From a checkpoint of a small contrastive image-text model.
Data: trained on photos with spoken descriptions (Open Images, Localized Narratives), 101725 training examples, 13.8 epochs.
Rows from block 4 of the image encoder of a small contrastive image-text model, named by matrix and row number. Rows with one number belong to one neuron. Each number is 128 + 32 x the weight over its row's rms, rounded and kept within 0 to 255. All counts start at 0. Numbers have three digits each.
Before each neuron's rows are labels from the 100 images, of 14848, where the neuron reaches its highest value: "strongest on" is what is common among them; "colour at peak" is the nearest of a few named colours to the mean colour under the peak. Only what is clearly more common there than usual is listed. The data: photos with spoken descriptions (Open Images, Localized Narratives).
# fc1: MLP up (encoder.blocks.4.mlp.fc1.weight, 256x128), inputs 0-63
# fc2: MLP down (encoder.blocks.4.mlp.fc2.weight, 128x256, transposed), outputs 0-63

strongest on: text has "wall"
colour at peak: brown
fc1.62:137103102134097164082128128144128163169086128184163128174128101128061128125098101028128128154100142128170158169093131079128084128108128131081162128146176179114175054149133183148111155128128172
fc2.62:159084090128183153139128128081128128128185171192128163128140128128091087128060186111128128128128077128185128128166128128207053154128118128146125113174163108128103115050099124140155183128065156

strongest on: text has "sky"; text has "trees"; text has "buildings"
colour at peak: cyan
fc1.56:082128176158128056134128134128128128128190093125128128055105115190136115173128128128128085128128128103142128161135128128107128128128128147128130179128128128043085169128128087128128128118143136
fc2.56:063232128128080128147089128129186100136128110101128128140080128126143112144133128192128128128165135128128120161128112089128163128089128126137138128111128192150128086184198128128128083056180147

strongest on: text has "road"
colour at peak: grey
fc1.66:084182128128128128060031128150128196062166165128128059128128128128158128128128128098128161128128128128128086182128128128167166082162128181170128167128128128078128151128128128128159096128128128
fc2.66:128103128128128128090094128128196128160164128128128128128128128128128177062082061128165190063128128077128128128162206128197128128128128128128128128081086128128128128128128131128128186128128128

strongest on: text has "trees"; text has "grass"; text has "sky"
colour at peak: brown
fc1.203:173128128128128128128087128128184128128128080128128117255128139120163115128161190128128117128106091128128128128115172128146128128128147078128179128115128128128145059128178128128095084128102128
fc2.203:128128164161128128128132128128128110126128128047128128074128128128128128128128128098128128128239135128072128128234128128128128120128128128083199128128145175128132128102175128128128128130087128

strongest on: text has "sky"; text has "buildings"
colour at peak: black
fc1.239:131066128126080128128128128128128101128159019075065184128128128128029146128181165128128128128104191201185079093128065128128163105106077117181128128128128109128128128128081082128149128106128109
fc2.239:128128128128178165220128162128109125087128128116152035139128114128076149080137099072128128110128149104107128128096128170153063128154165110062128150144128128128044194128082128091128132109140085

strongest on: text has "sky"; text has "buildings"
colour at peak: white
fc1.201:142128089143181077128163157128170128128176128186128128128171231128128110140149128168128128155148049160211185128082060128088079158105035116201128128128117125128091138128189128128116198168093128
fc2.201:128150128128128185075128128065128128128089128163162113103128128128183128136072057108128103128128128108131128168212130128128056117125145128128128128128128139128128128128128109129138128173123128

strongest on: text has "sky"
colour at peak: white
fc1.218:128128094017128128103112114128170128128202128050040128128128111128120182161110128114128128128061091128128162090128221128083128183128137080128183132151132158128128128128128128157235128128145079
fc2.218:128128089139115128127128150069177197100128150083113128061128143100128128036173128128118130128128128129128128175128128214045065128087125065128160128128094128149167148122128128128086128128128128

strongest on: text has "holding"; text has "man"; text has "wearing"
colour at peak: black
fc1.59:128128170128107128128050051128128128128055128172086128128096092128128073128128151169128236131217177133076128128128103085149200096128121123175128095128128178128105128128128102128128128067128128
fc2.59:128149143107141157126157201117221128199139128128128128128122128128062128128128162084128128128128128146128197128128128128133064169123116128128128107060128197184128128127167128126128128128128180

strongest on: text has "trees"; text has "sky"; text has "grass"; text has "plants"
colour at peak: white
fc1.12:128128096098128061128088131136141112128168173128128137055189062152116165040084157186128192151128073128093131105128168128104128094053128128178127167186081154114129108015144128128211172108140128
fc2.12:128172094183131128040121140140128128128054114098173161208128119128128128144195128232137095182052128072087154128128154132128128128128096128147102128120139181212072128153128052112131128128128128

strongest on: text has "sky"
colour at peak: white
fc1.26:113128053189165022159080128128136128152208054175124128128124171128142154112128128128128140110087128128128128221128112128128128186128128128128229134089099128090102128132136067114128105128120118
fc2.26:180076141128153197128060128124128128147107213128122130097128161128098152129128106128139128128201128073128156142149128188111116091120128163117171128128128128128082117182075128174099097142097112

strongest on: text has "sky"; text has "trees"; text has "buildings"
colour at peak: cyan; blue
fc1.50:169128128150130128130121124128128128128128067103128135128128108255128128169128061112085102128073128128187103128128090108128094128221128128128116128196128065095128093209128128131128128162174128
fc2.50:061128128100128128051053108128114185128199131128132128128128128128128171128150093201128128110225095119082128128128150128197153128128128115128172138184128128141128128091128103128128078078128126

strongest on: text has "wall"
colour at peak: grey
fc1.4:128128128128133128128131140128124128128175169128128144158162133109111127128156128128128128152200128098146129076221152128128098128128128128147128128128166128186128088128125136144128138166121255
fc2.4:128255128151048089162116152162141061173128128095160128128128135128128128169104128128128128163128113147125158098128127068174126133128117128128129163128126144128128121026133128128128128128128170

strongest on: text has "grass"
colour at peak: brown
fc1.226:051119128143105177113088156128086129125136128162042214081109128175128079149128128128127128128170128071117128037128066128150128128180128128128137159128128140076128128135128175147128128081131093
fc2.226:128128099128128128128119141154128128128149128128211078095083128128128198128117199071080128128128116128161134128152072135128128151210128129128128128061040113085166077128128239093184128187128186

strongest on: text has "grass"
colour at peak: brown
fc1.36:110128128128128240128128029165128128128128128128121128128128128128072128128128128128128128128128128128128098128134061180040128128128155128141128164128128144128128128040128128128128156175128117
fc2.36:128000128128128128128128128128128204128128166176182128128128185032128169128128128128132128128146128128128128128128128109128128128172128128128128128128128130128128128128128128128128180167128128

strongest on: text has "trees"; text has "grass"; text has "plants"
colour at peak: black
fc1.221:169113089193128128128128128128120092128111159095129128128128045128128146173128124192128199128227194144078147128128087128097102128161128096132160128128175096007122104128038128128128128120147128
fc2.221:211236128077128049168069049193128128143167182142142121128128123099128177201179128128208128113128128158128128135146200039143128127131129128128128086183110128198108114167128128168149128128176128

strongest on: text has "sky"
colour at peak: cyan
fc1.240:128128128115038128071128141128128143054128128128128122152119150137075102172128128171096102149184130140081128128138170123128128089108147128158159107075097128187182116132153041121128128128128128
fc2.240:128078164130171158128128128128154213128125055067128128120128199128128194128059128128128128128128128139128128083096142092128128128119128162128128128128055100189111129120094082144158128115128128

strongest on: text has "sky"
colour at peak: white
fc1.43:119128169128128128166108128165083128194168128128156128098165073128128128128082064135091182128128128128181147128128091128128112128081092128113055084214009128128128128148128128128128128128128128
fc2.43:034153150118128128128050128073128104128106149181128159157161175155128128128128108128174128166188097163158128178161128128128080128067128125128068125128128183128105128128128165128128198128128128

strongest on: text has "trees"; text has "grass"
colour at peak: black
fc1.211:138136102192053183128145085128112128138072128076028128171141140128128111128128128126128125128128128142112128088128114129128128128183141128070141143080138138165171191128121093128128134128220109
fc2.211:128194072128128128214105161128128133104128183128122128128046182065128088128130041128128125107128153111128125128128128128155128128128128044184143102198060125162145219087150161128128055128117128

strongest on: text has "grass"
colour at peak: brown
fc1.235:128128164094163137128128128128048078129117128140128081128166178097128128159084170101184128120128127148128128132128128128065092071128128031128128027128128128036128128128163049128128243062097128
fc2.235:128128128128128128177117197049113077128137128147128116128143171126128128128128128134085128128135128128128128128102093128186155235128128128112170198128128128128153148136067131224100171128128128

strongest on: text has "trees"
colour at peak: black
fc1.186:112117128128068145128050116128032128128181128128128128128117000128106116103125128173128128128128128122112128144132185128097128128141128128128118128170132128128108094128157128167128128128115128
fc2.186:147139046127093128128128162079122128128128128157074222128128183128177128128128026128127142128095195101133128128033128128128152178128128061128128128128156128157130128160128104128166192128144128

strongest on: text has "trees"; text has "grass"; text has "plants"
colour at peak: brown
fc1.10:128128022147184206128097149128069128086175196119030146207094118128128134128095097121128153138128069128134114128108137056106128128128128148128128128178072128126128155095128151128136128128191099
fc2.10:186255146128128083128128142133071194117159117128142128122128128128126128085136163128150120090116128114128131128128128128134128128128128082095126128128167128201128051128155126128097154128128098

strongest on: text has "sky"
colour at peak: white; cyan
fc1.187:128128128128111077057128174142128162225128128128128128164128097138128155058128217206091128164128069107158152128136109128170109128128128128128178141077052128180165128101191128155128128128128077
fc2.187:128138188124128120128128169050174128128192109128128130128128084128092162128092149105182128128128180128108123183117154128237128128128102128128128173128128128128128128058128194128128128128128157

strongest on: text has "trees"; text has "grass"
colour at peak: grey
fc1.39:128128128175128098128128083128143128116128111152158103234153200090189106128128115190128197157129162179063128128128115032128128149161128180081193128211157090128128128128164154137128140168043128
fc2.39:128128128128190102167066102157124101128128128128128168102128096164128161125128128128128161167026128116083128087128184084125128156136102046131232154070128105128163128086128140128128128187082115

strongest on: text has "trees"; text has "sky"
colour at peak: black
fc1.225:128128175173128154128074128141128175128089128128081169128128138170115128196128128128128075128128198128175128120128128115132128128128155127128128128124087054030128185111108110122085127128128126
fc2.225:098197095106143098128128117059128102097128122128128118157137196128128111203079128177205095128099128107128179207104049065128128169182148128088159128192128096166128128128128086128128077128128115